Weights of a small sound classifier: norm batchnorm, trained on read English sentences (LibriTTS-R).
Rows from block 12, named by matrix and row number. Each number is 50 + 10 x the weight over its row's rms, rounded and kept within 0 to 99. All counts start at 0. After the name is the row's rms in percent of the matrix's.
# convs0: expand pointwise conv (model.blocks.12.convs.0.weight, 648x216x1), inputs 0-71
convs0.21 100:49 61 48 63 49 63 57 52 45 55 50 40 60 52 44 55 54 42 44 56 53 33 60 55 54 47 47 68 47 49 47 35 45 54 31 53 67 50 37 58 25 50 51 70 44 49 45 56 52 39 46 45 39 60 52 29 43 48 45 45 50 49 37 49 48 44 58 43 60 54 44 61
convs0.22 069:48 30 60 44 47 55 45 42 41 34 46 39 30 47 59 37 40 36 58 44 50 44 67 58 48 32 50 48 73 66 49 53 48 51 46 42 62 60 53 64 57 47 32 44 50 48 52 35 53 43 37 56 60 61 37 58 59 58 42 70 40 50 56 60 68 32 50 55 60 35 42 43
convs0.23 087:41 45 42 47 60 50 56 54 45 58 43 56 49 67 60 44 30 51 50 54 44 54 55 59 28 64 56 62 58 50 49 37 61 48 49 30 50 59 31 49 59 59 54 24 55 31 44 48 40 61 58 53 53 45 39 59 52 58 42 41 46 48 72 54 59 29 43 38 33 37 46 54
convs0.24 100:52 30 53 43 51 72 50 43 49 59 50 62 43 66 57 39 63 63 31 29 59 44 59 68 53 41 58 42 65 51 29 48 42 45 60 48 45 35 49 46 49 39 60 57 50 47 38 58 61 31 62 44 51 48 37 51 38 40 45 54 40 50 65 53 44 67 38 55 50 53 57 26
convs0.25 070:52 32 65 48 53 51 42 47 50 47 28 45 64 47 48 61 46 23 50 38 59 59 52 63 36 46 33 38 45 59 50 70 57 49 67 30 59 62 58 62 44 63 52 73 60 42 47 36 47 56 52 53 36 49 37 41 60 42 42 47 52 47 62 41 34 48 49 42 62 54 34 53
convs0.26 082:37 54 53 50 35 68 46 61 43 50 45 47 61 45 37 60 53 51 52 52 52 56 37 54 55 55 34 64 60 42 43 44 42 58 58 56 53 50 61 45 61 48 38 51 65 53 34 40 53 35 62 63 43 39 42 65 51 64 59 43 58 38 68 31 30 50 69 60 17 46 54 37
convs0.27 106:52 55 61 53 43 52 31 51 40 43 29 66 44 51 26 35 60 55 57 46 62 60 54 51 61 55 67 48 64 45 50 52 58 45 45 55 40 32 48 60 54 45 41 38 42 49 46 49 66 36 41 63 48 47 53 62 39 47 62 49 32 44 53 35 71 59 54 56 58 45 43 50
convs0.28 102:55 57 58 46 53 44 32 53 39 61 41 51 51 44 40 71 28 67 47 37 29 63 58 51 47 48 43 50 59 40 63 59 52 42 67 48 52 41 54 57 50 53 52 45 57 46 55 49 36 58 60 51 67 42 46 46 53 57 63 29 60 50 38 38 37 55 52 40 50 44 23 41
convs0.29 087:41 67 52 49 54 51 42 54 55 26 53 55 63 50 55 38 30 54 60 41 17 37 64 50 53 35 49 58 50 45 48 56 60 58 47 45 68 38 45 51 50 45 34 64 53 44 57 32 41 44 44 45 33 60 57 52 49 52 51 43 30 57 30 53 54 58 38 35 54 41 54 33
convs0.30 088:49 60 52 66 44 53 34 58 68 47 49 52 44 63 68 56 27 50 20 34 49 48 64 42 61 59 61 52 57 49 54 56 40 55 67 40 65 52 49 57 52 46 61 59 43 38 37 45 75 48 45 48 42 43 57 43 45 38 54 57 58 38 26 63 57 48 45 61 49 52 45 55
convs0.31 083:64 69 38 39 47 52 61 67 46 72 47 46 41 34 43 53 59 70 51 54 60 65 45 53 55 47 36 33 54 57 36 27 46 42 47 58 43 68 67 60 54 59 47 52 59 45 47 33 45 56 54 48 44 43 39 39 49 30 57 50 40 53 43 57 45 30 55 54 49 48 43 54
convs0.32 097:49 36 41 52 58 44 47 43 50 55 43 36 44 35 36 40 55 56 32 33 48 35 44 31 59 43 50 36 72 37 45 52 51 54 57 58 60 61 34 56 48 41 55 49 50 50 47 52 61 50 45 42 52 57 35 43 61 67 61 60 53 39 58 55 48 46 46 62 37 46 40 66
convs0.33 120:48 67 50 50 23 50 52 52 48 37 52 53 54 39 46 34 43 76 49 42 31 53 46 52 54 57 40 53 64 60 44 53 42 44 41 66 56 62 42 49 56 30 66 44 45 57 47 56 69 32 57 30 52 63 62 49 65 62 60 52 53 43 50 65 36 47 54 56 75 51 63 66
convs0.34 098:49 42 63 49 55 59 49 51 33 58 61 61 39 39 68 46 56 49 59 60 61 64 62 62 46 37 59 56 59 39 60 60 53 44 48 60 23 37 56 60 48 55 46 52 43 36 33 48 41 43 46 42 40 61 50 46 35 53 48 42 53 32 61 46 48 62 47 70 56 39 31 56
convs0.35 083:54 59 61 44 57 22 56 38 48 61 36 41 57 49 60 65 65 59 39 68 61 53 64 54 60 58 45 49 45 59 62 29 38 50 46 57 46 52 52 43 41 66 31 55 29 54 46 54 54 49 47 65 54 41 58 51 35 55 51 53 68 41 62 52 29 52 42 48 54 58 48 52
convs0.36 090:68 48 76 43 49 58 53 54 47 50 61 53 55 46 44 47 54 66 64 61 45 63 52 53 44 53 60 57 56 43 35 42 46 45 25 36 62 49 53 47 49 49 43 47 52 54 39 58 49 47 43 51 42 45 67 49 51 60 55 33 43 48 42 49 50 38 26 61 54 74 44 40
convs0.37 104:50 53 34 57 53 40 36 50 39 49 61 58 36 59 33 69 51 62 51 67 41 64 47 56 50 55 50 40 42 32 38 44 39 46 40 60 55 52 34 46 40 43 40 64 56 37 66 48 40 37 56 53 45 50 51 46 54 59 48 43 46 61 33 62 51 53 34 64 25 29 60 59
convs0.38 090:39 52 44 47 50 60 52 46 68 52 30 48 55 54 32 46 45 55 47 60 46 38 64 43 39 37 41 64 41 68 39 30 54 34 32 49 64 34 66 42 60 57 55 48 46 54 68 51 37 67 47 45 59 42 58 49 46 46 54 44 56 56 66 59 55 54 59 64 37 39 52 53
convs0.39 101:59 35 32 34 45 44 37 46 49 49 42 42 56 62 62 45 54 67 41 54 55 65 55 64 49 59 53 40 43 59 57 54 63 67 62 43 55 48 44 44 74 43 55 41 53 37 39 63 50 43 62 21 43 55 57 53 27 79 55 57 49 46 60 60 72 57 47 38 45 55 56 43
convs0.40 107:63 53 59 61 61 56 40 45 46 35 38 54 72 38 50 45 48 67 58 41 34 46 45 52 52 42 42 47 44 58 66 50 49 40 46 53 38 46 51 47 37 55 56 54 43 36 47 63 55 48 44 54 40 44 32 61 33 47 49 48 52 50 58 43 37 48 54 33 52 40 44 38
convs0.41 103:33 32 58 46 53 64 52 36 51 61 40 63 41 36 58 52 53 67 43 61 42 55 59 56 52 50 39 41 34 37 49 45 64 48 38 52 39 52 55 53 59 55 49 42 46 38 44 17 53 41 48 45 69 49 65 56 45 67 62 52 55 56 47 55 50 37 47 42 39 70 29 47
convs0.42 115:61 68 42 44 54 47 46 47 45 39 57 47 36 56 42 59 31 64 56 62 48 36 46 49 64 47 65 35 45 54 58 45 43 43 51 58 47 35 72 53 55 38 48 40 48 47 58 39 35 47 32 63 58 47 27 52 54 46 71 52 65 55 51 51 56 48 48 45 36 52 54 61
convs0.43 063:69 71 50 58 43 63 46 43 47 45 58 57 50 42 53 57 39 35 44 57 46 47 38 41 44 50 64 47 26 46 57 62 51 55 40 59 45 52 54 49 49 42 74 57 65 34 55 43 47 44 60 64 64 56 51 52 33 44 42 67 49 61 43 45 61 55 52 57 66 47 57 61
convs0.44 102:42 54 48 51 61 57 43 56 39 43 52 58 63 65 50 46 46 63 51 37 44 46 50 42 59 41 56 60 75 70 44 36 61 45 58 45 66 48 49 57 45 59 34 44 44 47 25 50 58 51 60 39 52 53 48 33 40 38 45 43 39 59 53 54 44 31 67 46 23 43 49 33
convs0.45 079:50 38 46 52 51 53 66 44 54 58 57 42 48 41 38 27 35 59 56 33 46 44 58 55 62 44 65 39 35 53 40 53 55 67 47 54 52 29 49 56 43 45 45 47 38 58 33 51 60 56 60 36 55 44 43 44 50 58 66 61 54 37 35 52 65 52 51 54 66 37 50 49
convs0.46 063:59 54 60 53 67 61 66 52 50 53 51 59 45 42 49 54 44 35 53 54 54 52 40 50 41 34 62 57 39 47 50 45 60 56 53 34 52 67 69 54 57 49 53 51 70 59 48 35 63 51 50 55 46 34 55 42 44 43 45 47 42 32 34 67 50 58 51 54 60 53 58 60
convs0.47 075:44 60 39 41 58 42 56 33 43 50 63 36 45 55 47 52 55 45 42 46 69 57 37 36 66 37 46 47 58 49 44 48 57 34 39 37 47 61 37 71 51 44 48 64 46 41 49 52 47 46 53 25 53 48 30 49 44 50 68 52 51 51 54 35 67 34 47 52 37 42 52 45
convs0.48 090:31 57 59 45 48 53 54 30 59 38 44 43 82 61 57 51 52 46 31 46 65 60 69 40 64 60 50 51 44 50 39 49 37 49 38 66 52 50 49 45 44 49 63 40 58 52 54 40 51 51 56 50 36 54 59 40 27 58 47 55 36 57 37 57 51 54 71 42 52 46 45 43
convs0.49 111:50 65 48 45 46 56 54 60 47 43 44 52 50 51 69 37 37 41 43 47 40 33 49 56 60 46 25 50 63 74 55 63 59 53 61 41 51 49 49 46 34 58 52 36 57 58 34 30 43 38 38 55 51 42 45 62 51 57 57 42 50 50 37 51 61 48 42 38 55 55 59 50
convs0.50 088:58 41 52 47 54 28 49 46 56 52 51 63 54 41 61 55 42 39 50 48 46 55 55 43 62 52 55 54 40 43 33 52 38 44 48 52 60 58 36 50 39 33 43 50 48 52 62 54 53 44 60 41 56 54 76 50 56 67 52 55 38 59 57 70 44 43 51 34 49 40 27 63
convs0.51 058:49 60 37 39 43 51 51 68 40 44 41 51 51 55 63 38 49 66 36 42 58 32 52 32 55 42 50 59 63 54 38 39 59 37 33 70 42 50 42 77 43 65 57 56 42 50 36 45 37 67 46 37 48 42 43 53 68 36 54 55 47 46 47 48 58 52 47 28 48 58 54 46
convs0.52 119:44 46 39 60 46 60 28 33 57 49 60 64 45 58 50 56 56 59 44 49 37 45 58 56 41 53 40 44 65 34 45 46 43 48 56 63 32 53 51 68 70 36 35 37 48 50 50 61 58 38 50 69 46 46 53 34 66 67 48 54 44 67 38 45 52 47 60 68 56 64 55 58
convs0.53 104:36 45 61 54 53 74 57 50 49 53 40 48 42 53 55 53 51 65 31 34 50 59 47 37 56 52 47 42 30 40 56 46 36 60 48 61 47 53 57 45 55 51 54 49 39 41 44 44 52 32 61 66 47 57 48 52 50 31 52 62 63 40 58 29 40 45 52 62 55 63 54 46
convs0.54 098:31 41 65 41 57 42 54 58 59 54 54 55 28 58 46 34 53 43 51 54 51 38 51 62 54 36 54 40 67 57 55 55 40 55 31 59 54 59 56 54 53 67 43 64 29 59 30 33 31 40 48 50 55 36 56 62 56 63 60 57 57 51 35 62 48 55 49 56 51 62 42 49
convs0.55 103:52 50 53 58 64 32 58 41 51 58 53 41 58 59 63 45 68 57 35 70 56 64 44 62 36 63 50 35 50 51 37 39 49 53 57 60 49 50 52 43 47 36 47 54 37 45 38 33 37 55 44 38 51 41 50 42 55 64 57 49 56 58 18 55 44 39 41 38 53 56 55 49
convs0.56 106:51 39 53 51 42 39 48 33 53 60 43 43 55 49 52 58 30 61 30 67 51 48 36 72 39 50 56 53 53 52 38 43 39 36 41 45 44 34 40 27 56 57 62 51 48 38 38 50 68 54 53 65 46 47 36 40 39 63 41 47 58 33 38 65 49 53 63 40 50 60 45 38
convs0.57 111:54 48 52 46 54 55 62 39 48 73 59 50 39 69 59 50 50 39 44 54 59 72 46 38 42 48 60 54 63 48 58 66 43 48 51 25 34 43 50 68 46 53 50 49 50 74 29 63 53 54 40 64 45 54 53 46 58 53 58 55 43 43 45 59 41 51 64 53 46 38 51 44
convs0.58 085:70 62 57 60 56 48 56 48 54 46 52 60 58 44 44 58 56 81 44 53 57 47 42 44 47 37 33 50 79 61 38 55 60 37 52 64 38 52 50 59 56 59 77 35 55 44 52 40 43 40 45 54 53 61 46 53 55 34 57 43 37 46 67 25 72 44 61 55 42 44 45 33
convs0.59 129:62 48 46 34 47 56 49 37 49 41 54 68 73 34 58 36 29 38 41 44 57 35 55 60 59 59 72 44 62 49 44 34 42 41 47 46 52 49 53 52 49 36 57 54 39 37 62 37 44 46 38 58 56 48 57 41 55 51 63 41 56 47 42 56 60 44 54 43 68 45 61 58
convs0.60 097:48 38 48 58 46 47 47 62 52 44 67 63 77 45 46 58 38 34 50 47 78 42 55 59 65 50 30 21 44 71 67 43 38 57 50 64 56 45 51 62 47 51 38 52 75 44 49 49 42 50 49 53 52 39 39 52 50 38 48 42 40 63 74 49 43 39 53 50 58 55 51 61
convs0.61 091:40 62 62 40 45 61 27 41 52 62 49 40 74 51 40 41 52 45 38 68 64 66 40 60 45 54 51 49 57 67 66 54 40 56 48 71 49 49 64 47 61 50 50 52 39 43 53 49 55 38 47 74 52 49 57 30 31 33 56 47 50 50 47 43 33 24 35 33 57 40 34 42
convs0.62 092:58 42 75 46 45 47 54 54 51 45 37 42 42 53 65 61 68 56 45 47 55 50 59 64 64 64 39 53 60 57 49 66 59 63 50 48 37 50 59 48 63 46 61 59 58 44 49 35 63 44 46 44 61 38 49 58 37 32 45 33 63 41 53 25 51 54 47 42 61 26 44 41
convs0.63 101:47 52 48 51 59 69 45 54 41 31 63 56 49 41 49 56 49 44 38 37 60 39 31 41 45 47 54 62 39 53 44 60 65 52 63 38 54 42 56 63 50 41 53 55 42 47 36 64 51 58 39 48 42 43 62 56 42 45 43 47 68 41 57 52 45 42 33 40 43 54 65 49
convs0.64 133:52 57 74 63 57 50 51 61 57 54 56 52 48 49 53 43 43 55 47 38 36 64 39 41 49 35 32 55 54 47 52 65 62 30 58 61 34 44 48 43 56 58 38 57 58 49 43 57 49 61 33 46 57 43 52 66 40 55 32 54 45 62 56 52 49 48 41 43 55 45 67 46
convs0.65 102:36 56 58 40 56 39 48 47 43 47 48 56 42 71 39 35 58 40 40 56 70 47 51 38 59 52 48 60 50 49 46 64 37 58 39 56 48 50 53 45 55 52 58 53 56 18 49 45 42 48 37 46 54 49 43 53 55 73 67 43 59 62 50 45 29 63 33 53 49 55 57 43
convs0.66 069:28 61 43 62 56 66 53 58 64 52 59 61 77 65 45 36 33 53 60 45 33 41 63 46 44 50 42 40 52 46 59 44 49 42 41 37 49 75 38 54 45 52 36 62 51 41 40 37 46 58 27 59 42 47 49 40 35 55 23 52 33 56 56 47 52 49 62 58 42 46 54 70
convs0.67 105:73 38 61 50 57 62 38 64 53 45 65 53 48 62 58 38 51 65 49 44 48 54 30 57 50 51 56 34 49 52 56 44 58 42 45 43 54 59 57 57 62 44 49 42 53 39 37 41 56 59 58 56 41 47 41 46 43 37 54 39 46 67 40 28 59 57 37 44 34 60 45 59
convs0.68 070:45 57 48 47 64 55 59 64 47 52 66 61 57 60 41 53 48 46 35 23 49 60 34 42 54 67 62 71 42 59 51 52 66 33 63 30 56 49 50 36 59 48 47 41 51 62 44 64 60 41 38 42 65 35 55 61 53 57 46 53 63 58 51 56 42 58 58 38 40 72 44 44
convs0.69 109:62 46 52 44 62 44 58 70 48 33 59 56 58 48 45 39 45 43 44 37 52 47 40 40 40 50 61 52 53 50 44 55 41 44 61 39 40 50 50 38 44 56 62 40 41 53 39 47 47 45 37 50 45 31 71 49 55 58 56 49 56 54 48 36 49 46 30 50 35 46 70 64
convs0.70 089:68 61 43 44 51 60 64 36 46 45 67 31 55 50 46 53 61 61 58 48 40 49 40 42 37 46 57 47 43 39 34 59 45 41 40 52 39 55 42 41 54 47 44 59 58 64 43 55 57 54 51 60 60 57 61 34 43 43 53 37 34 50 43 41 62 49 48 53 48 56 28 58
convs0.71 094:39 51 54 41 37 37 48 37 57 56 61 44 31 49 65 71 31 48 42 53 50 70 67 42 46 53 36 35 53 43 37 53 50 65 39 43 52 57 44 56 56 37 55 53 62 67 55 54 39 77 38 64 54 41 52 46 50 38 46 53 32 55 55 64 54 33 50 65 39 51 32 60
convs0.72 098:50 44 44 53 47 64 45 42 48 57 60 42 52 65 64 54 47 48 67 54 46 50 51 58 50 54 50 72 61 37 64 65 46 36 55 42 50 62 58 50 46 43 65 76 56 66 36 56 44 41 40 50 40 46 54 66 51 48 35 52 47 40 46 47 39 40 53 35 53 75 48 73
convs0.73 115:57 50 53 53 53 64 28 38 50 59 58 31 55 54 69 56 45 48 36 41 59 69 53 48 38 61 53 42 60 33 59 69 63 27 59 61 59 39 47 57 45 64 46 48 54 47 36 58 45 53 50 51 48 47 59 48 47 37 60 41 57 55 46 59 41 42 37 53 54 34 56 60
convs0.74 067:62 41 62 52 32 25 48 45 65 50 55 56 67 50 59 55 39 60 53 39 50 59 33 54 59 52 45 51 51 42 45 53 52 57 66 47 52 48 47 47 38 65 28 56 39 45 53 15 79 36 46 43 40 52 46 66 59 43 63 48 54 55 57 53 54 56 43 51 32 42 58 49
convs0.75 080:42 46 51 47 30 62 46 57 49 43 51 40 70 34 49 57 56 52 53 41 54 38 36 62 43 44 39 47 53 56 54 50 52 44 55 44 57 49 46 31 57 45 59 57 40 65 57 43 51 52 38 51 58 49 38 53 48 36 36 45 44 39 59 59 57 58 63 52 70 66 72 39
convs0.76 121:31 37 64 53 55 47 57 79 41 58 39 53 69 52 42 47 59 56 32 51 30 44 33 66 65 43 50 41 32 57 27 37 42 55 60 57 44 43 50 57 44 51 48 52 54 40 42 56 54 56 49 53 56 41 49 50 57 47 41 55 44 57 55 52 53 60 45 36 60 56 50 23
convs0.77 126:64 55 54 39 55 62 43 58 65 51 52 48 47 52 32 44 41 50 43 55 52 42 38 42 48 55 46 30 69 55 33 49 60 65 79 41 43 53 44 49 50 26 55 54 26 42 55 37 50 58 35 55 33 48 59 45 50 45 61 54 56 47 57 49 56 36 68 32 42 40 49 38
convs0.78 079:54 46 66 39 49 42 47 39 43 31 45 48 63 54 26 48 67 33 49 31 49 70 35 39 47 56 48 56 54 48 52 38 59 52 43 60 42 41 61 38 56 54 51 38 41 55 58 48 45 71 57 54 33 59 44 35 38 67 47 50 38 54 40 51 44 60 37 54 56 41 50 43
convs0.79 085:57 50 50 53 49 39 35 59 59 37 50 48 33 36 49 62 36 69 67 59 49 51 62 52 47 43 43 54 58 41 52 45 51 48 56 47 64 52 49 59 53 43 46 59 55 50 44 56 55 58 36 64 53 51 78 38 51 58 53 49 47 59 55 43 54 62 65 60 49 40 61 46
convs0.80 070:39 53 62 32 37 50 55 50 59 51 63 43 23 57 51 46 38 63 61 36 60 40 27 54 41 74 34 31 61 61 62 50 62 66 46 50 56 49 38 56 36 36 56 55 59 40 28 61 62 48 51 49 40 49 51 55 59 47 42 38 39 45 55 61 62 50 57 50 30 65 54 45
convs0.81 079:34 43 35 45 47 55 39 45 34 39 56 58 47 47 45 43 43 51 45 44 24 47 39 40 59 67 47 45 51 39 32 43 70 58 50 51 68 47 60 43 57 55 45 59 42 54 58 51 68 64 64 47 50 38 51 60 56 43 18 47 52 49 44 39 44 55 35 46 43 32 37 36
convs0.82 073:50 60 37 54 44 32 43 61 48 59 45 49 57 51 61 46 37 31 45 54 45 37 45 37 53 72 33 46 66 46 42 74 56 35 40 50 51 51 55 55 65 65 53 47 54 45 47 58 47 55 51 35 53 59 67 34 38 37 50 37 64 51 54 40 53 39 57 47 40 56 32 49
convs0.83 093:57 46 48 76 48 48 56 42 52 66 59 48 51 51 58 49 50 59 41 55 51 54 57 47 57 74 60 52 44 61 48 55 56 64 50 60 56 37 35 40 54 48 52 63 50 51 37 65 47 70 68 45 45 44 62 50 55 29 61 66 30 42 33 56 57 30 48 54 33 34 44 65
convs0.84 070:70 54 46 58 45 55 67 38 46 44 57 35 42 44 51 43 46 49 61 57 54 44 73 56 55 50 55 55 41 69 34 42 65 46 47 34 51 46 26 43 40 54 61 55 48 57 61 72 57 28 47 52 39 45 35 52 51 48 60 63 34 38 38 66 62 48 64 38 46 51 59 51
convs0.85 102:70 56 57 57 51 45 50 53 52 45 48 46 57 45 59 62 65 54 55 49 29 73 60 66 55 52 60 61 64 49 52 58 52 49 26 54 30 57 32 60 56 47 58 46 32 58 52 58 68 51 57 48 52 45 50 51 44 58 48 39 52 54 31 56 32 54 62 49 43 54 39 61
convs0.86 095:49 49 48 43 48 38 57 38 51 53 60 51 51 33 54 55 48 42 78 47 36 62 53 49 57 46 53 55 59 41 52 48 61 61 30 48 33 53 47 83 66 38 51 39 45 62 61 50 46 46 45 46 56 65 43 50 58 42 67 53 65 39 51 60 42 49 48 54 40 54 46 38
convs0.87 078:46 49 47 17 41 52 37 54 63 42 52 53 39 49 47 50 61 50 39 65 42 67 48 46 46 62 52 27 52 27 41 57 46 39 49 49 36 58 44 49 45 69 67 61 51 30 50 40 39 51 66 50 41 43 46 56 62 65 46 46 48 46 60 46 55 53 42 36 56 54 38 57
convs0.88 120:45 41 53 56 58 56 45 43 41 37 62 64 57 50 43 53 59 56 47 70 45 48 50 47 48 38 45 64 26 45 61 46 47 49 50 44 43 45 41 39 55 48 47 46 60 32 44 62 27 43 40 68 67 44 38 61 58 56 36 47 33 61 61 35 40 58 34 48 67 62 54 27
convs0.89 122:53 47 50 48 60 67 49 45 56 42 51 43 58 58 46 55 59 41 53 65 36 47 29 58 52 43 50 53 50 68 42 43 44 46 54 47 47 44 43 34 39 57 32 42 58 67 52 53 48 50 50 49 48 50 55 51 50 41 42 46 65 56 58 52 43 60 53 47 48 63 50 49
convs0.90 098:42 40 57 58 46 39 79 49 49 55 17 40 47 38 42 29 48 60 53 58 47 46 47 60 65 26 49 41 47 57 59 57 40 62 53 51 48 50 54 51 49 54 55 49 45 59 64 52 41 52 62 51 65 46 23 51 63 62 41 49 52 53 50 47 54 36 36 44 67 63 57 60
convs0.91 120:33 56 53 57 47 37 35 44 51 42 64 26 39 50 48 32 50 51 39 59 44 37 36 62 57 35 40 39 49 55 43 68 36 52 55 44 48 56 31 46 45 43 62 29 55 39 38 42 42 43 53 61 55 65 38 63 59 54 60 54 62 45 34 55 53 63 41 59 47 50 38 64
convs0.92 070:50 62 42 62 46 65 37 61 39 58 67 42 58 44 45 69 52 56 37 32 44 69 42 47 52 47 42 54 55 43 54 62 52 47 61 70 56 59 60 41 38 55 54 36 60 41 64 51 53 75 69 51 31 58 50 48 44 44 42 51 43 42 42 42 51 34 51 57 39 42 54 36
convs0.93 066:46 60 41 51 55 44 57 60 64 69 44 46 53 53 31 37 67 75 74 67 51 42 43 46 53 64 41 70 55 45 35 44 44 47 59 47 52 25 48 47 59 39 73 63 45 45 57 43 55 45 45 43 57 34 38 80 40 65 46 57 48 36 36 44 31 52 58 55 37 56 49 50
convs0.94 113:47 47 52 47 42 48 49 43 60 50 52 58 45 64 63 60 51 39 38 48 67 55 48 65 47 61 56 53 65 57 46 49 37 31 46 66 54 57 41 45 58 48 31 68 58 52 40 58 37 36 47 57 57 52 48 72 56 57 32 58 43 65 63 61 37 40 30 34 50 61 49 37
convs0.95 118:55 44 44 57 35 53 53 56 39 42 28 40 39 52 44 39 51 69 43 57 48 43 55 48 63 55 45 58 41 54 36 42 59 33 57 47 54 39 80 56 69 48 35 40 55 57 38 56 26 42 44 35 44 46 63 38 68 37 48 45 57 53 41 50 45 51 41 49 43 44 39 45
convs0.96 117:44 40 45 67 55 53 36 54 41 68 44 50 40 38 41 49 52 66 58 68 33 54 54 59 50 27 50 41 52 56 37 49 61 60 57 60 37 59 69 63 56 36 68 45 54 47 55 47 56 41 46 82 56 45 48 48 43 44 41 36 23 42 63 59 53 56 45 54 37 45 43 56
convs0.97 089:46 62 37 50 53 39 51 36 42 62 43 59 70 36 72 53 44 57 43 59 57 60 65 39 46 46 58 58 41 63 51 47 49 45 50 74 42 38 55 55 51 57 65 37 28 71 37 45 49 37 54 48 43 38 50 43 36 55 50 62 47 55 56 34 50 55 54 53 73 46 42 52
convs0.98 085:58 59 51 49 38 47 58 54 42 69 55 66 54 73 38 47 49 56 46 44 49 55 36 42 36 40 47 42 43 62 35 68 77 71 64 48 58 53 55 47 23 48 59 51 56 47 54 70 52 60 54 43 56 45 59 47 49 47 48 37 57 65 37 35 59 45 39 44 38 59 57 29
convs0.99 118:55 67 32 27 42 59 59 45 61 51 47 41 42 54 47 48 50 69 42 48 39 42 38 49 56 77 58 69 56 47 49 48 51 56 49 51 62 50 56 48 38 64 46 52 58 43 53 47 56 42 38 47 49 63 60 58 44 52 42 46 55 46 43 47 52 60 51 53 47 65 47 49
convs0.100 081:37 65 49 62 36 45 37 52 58 45 31 54 63 55 35 47 55 53 42 64 46 54 46 70 40 52 51 30 48 46 56 60 61 55 47 58 47 56 35 36 37 57 45 64 55 37 37 29 49 50 46 46 55 37 37 43 57 49 67 48 41 36 50 54 48 48 46 48 49 53 46 43
convs0.101 098:40 48 41 58 49 34 45 37 55 65 43 49 58 44 58 45 36 47 59 58 53 62 64 42 43 30 40 39 50 55 37 37 41 60 62 62 42 59 47 51 32 59 25 47 51 43 42 62 32 48 64 54 47 48 42 37 47 62 50 46 62 58 52 52 56 51 59 51 46 63 61 34
convs0.102 126:53 44 78 71 53 68 47 43 58 78 49 52 55 65 48 49 46 43 51 39 41 51 46 50 42 52 36 53 62 50 66 65 41 61 57 58 63 68 57 56 54 39 27 46 65 35 60 58 63 63 67 49 49 64 55 31 69 45 37 49 54 61 61 49 52 45 44 69 55 52 53 51
convs0.103 091:55 41 32 60 33 31 44 54 51 50 47 57 43 50 56 57 49 76 47 66 55 53 56 46 46 39 52 40 52 55 53 35 66 68 49 39 51 49 40 38 46 56 56 39 55 55 55 35 37 44 43 41 50 47 68 36 75 42 63 42 61 57 59 48 46 28 62 51 39 43 44 35
convs0.104 104:65 43 37 58 43 46 30 48 31 53 43 29 27 63 35 52 41 58 48 30 48 46 46 63 52 29 43 52 74 65 37 53 46 58 63 53 55 49 41 34 54 66 48 45 58 61 43 56 53 44 54 53 38 50 47 53 70 54 69 48 40 53 46 56 35 40 49 47 45 56 35 65
convs0.105 063:47 53 44 37 48 46 42 68 69 54 70 46 58 42 49 59 57 38 47 39 54 48 39 55 34 48 48 49 58 45 59 47 52 57 45 29 56 43 64 51 63 56 41 54 49 62 50 58 41 73 49 46 47 55 67 68 44 48 40 54 44 52 54 45 35 51 67 75 53 53 40 40
convs0.106 084:50 44 71 49 45 45 40 51 54 50 39 54 38 46 56 60 38 65 49 48 45 55 36 51 67 39 43 51 52 56 69 52 35 42 59 54 44 46 55 68 43 56 43 43 45 52 63 41 53 57 43 33 71 58 42 50 50 54 48 45 54 34 51 53 66 53 42 39 64 52 31 37
convs0.107 124:54 38 54 65 57 51 55 56 48 62 61 40 27 61 55 62 47 47 58 45 64 65 61 44 53 43 43 39 30 55 37 55 85 62 58 57 57 52 50 49 46 51 52 67 52 47 65 51 40 46 57 53 52 46 48 52 42 39 39 42 36 46 49 48 61 52 42 37 54 62 48 43
convs0.108 111:52 42 52 56 55 48 29 57 59 42 37 58 50 69 66 44 64 46 47 52 62 31 34 43 62 55 31 48 52 44 63 52 51 38 28 45 45 40 53 48 49 48 47 61 30 56 48 47 77 38 39 49 59 39 62 50 56 49 58 36 23 46 57 49 39 42 54 37 45 50 61 48
convs0.109 088:62 46 56 46 55 49 57 51 52 52 38 28 66 33 52 45 59 71 59 50 41 50 52 62 45 37 57 39 39 54 52 24 61 51 49 54 69 65 37 45 39 50 45 61 39 34 39 50 36 35 73 49 55 31 63 45 61 48 41 43 51 59 45 60 55 43 33 57 42 35 37 60
convs0.110 093:55 60 29 48 54 37 50 36 49 54 48 42 47 40 41 52 37 41 50 52 51 60 61 43 45 57 49 52 58 36 51 56 42 43 43 58 58 42 65 47 38 60 54 39 59 51 46 77 48 50 49 40 46 41 46 46 47 44 58 39 54 40 41 61 36 55 57 72 31 45 56 41
convs0.111 077:41 47 51 47 40 46 45 64 50 58 43 47 57 62 54 55 49 52 73 47 47 56 50 49 54 24 52 44 58 27 48 59 60 59 44 48 39 51 62 45 43 45 47 48 50 58 39 37 40 65 34 55 40 51 61 54 44 44 71 68 49 37 38 49 65 54 67 52 58 39 53 53
convs0.112 100:53 52 64 45 29 49 48 62 38 61 44 54 41 48 55 43 51 53 57 30 61 54 45 72 45 45 61 42 50 49 42 59 49 52 40 60 47 53 54 57 58 50 55 53 50 40 56 42 64 55 40 51 56 50 35 57 50 59 68 46 62 57 42 44 55 49 43 52 45 63 33 58
convs0.113 098:58 60 51 40 45 67 57 48 36 63 47 39 46 44 53 58 66 53 55 31 56 41 46 76 64 48 48 42 34 38 53 45 63 70 42 59 50 50 57 42 65 28 51 66 74 48 30 60 36 44 44 46 45 48 75 48 40 37 45 58 56 45 65 52 50 51 40 45 55 53 57 51
convs0.114 131:49 52 46 45 58 54 47 50 50 65 32 53 47 50 67 56 25 50 42 42 62 57 57 55 48 63 45 54 55 34 56 50 69 59 56 51 50 34 34 47 44 52 52 46 51 40 49 52 64 51 51 42 40 40 47 52 55 52 32 45 46 68 35 48 40 35 48 46 65 45 46 61
convs0.115 104:64 56 56 53 68 67 39 45 54 46 42 50 34 54 65 41 50 48 57 31 40 47 49 48 37 47 44 53 49 45 62 58 68 69 47 46 41 60 41 64 59 47 47 47 50 48 57 43 47 59 27 43 50 49 67 67 47 61 51 56 35 55 52 40 52 50 61 44 51 46 51 45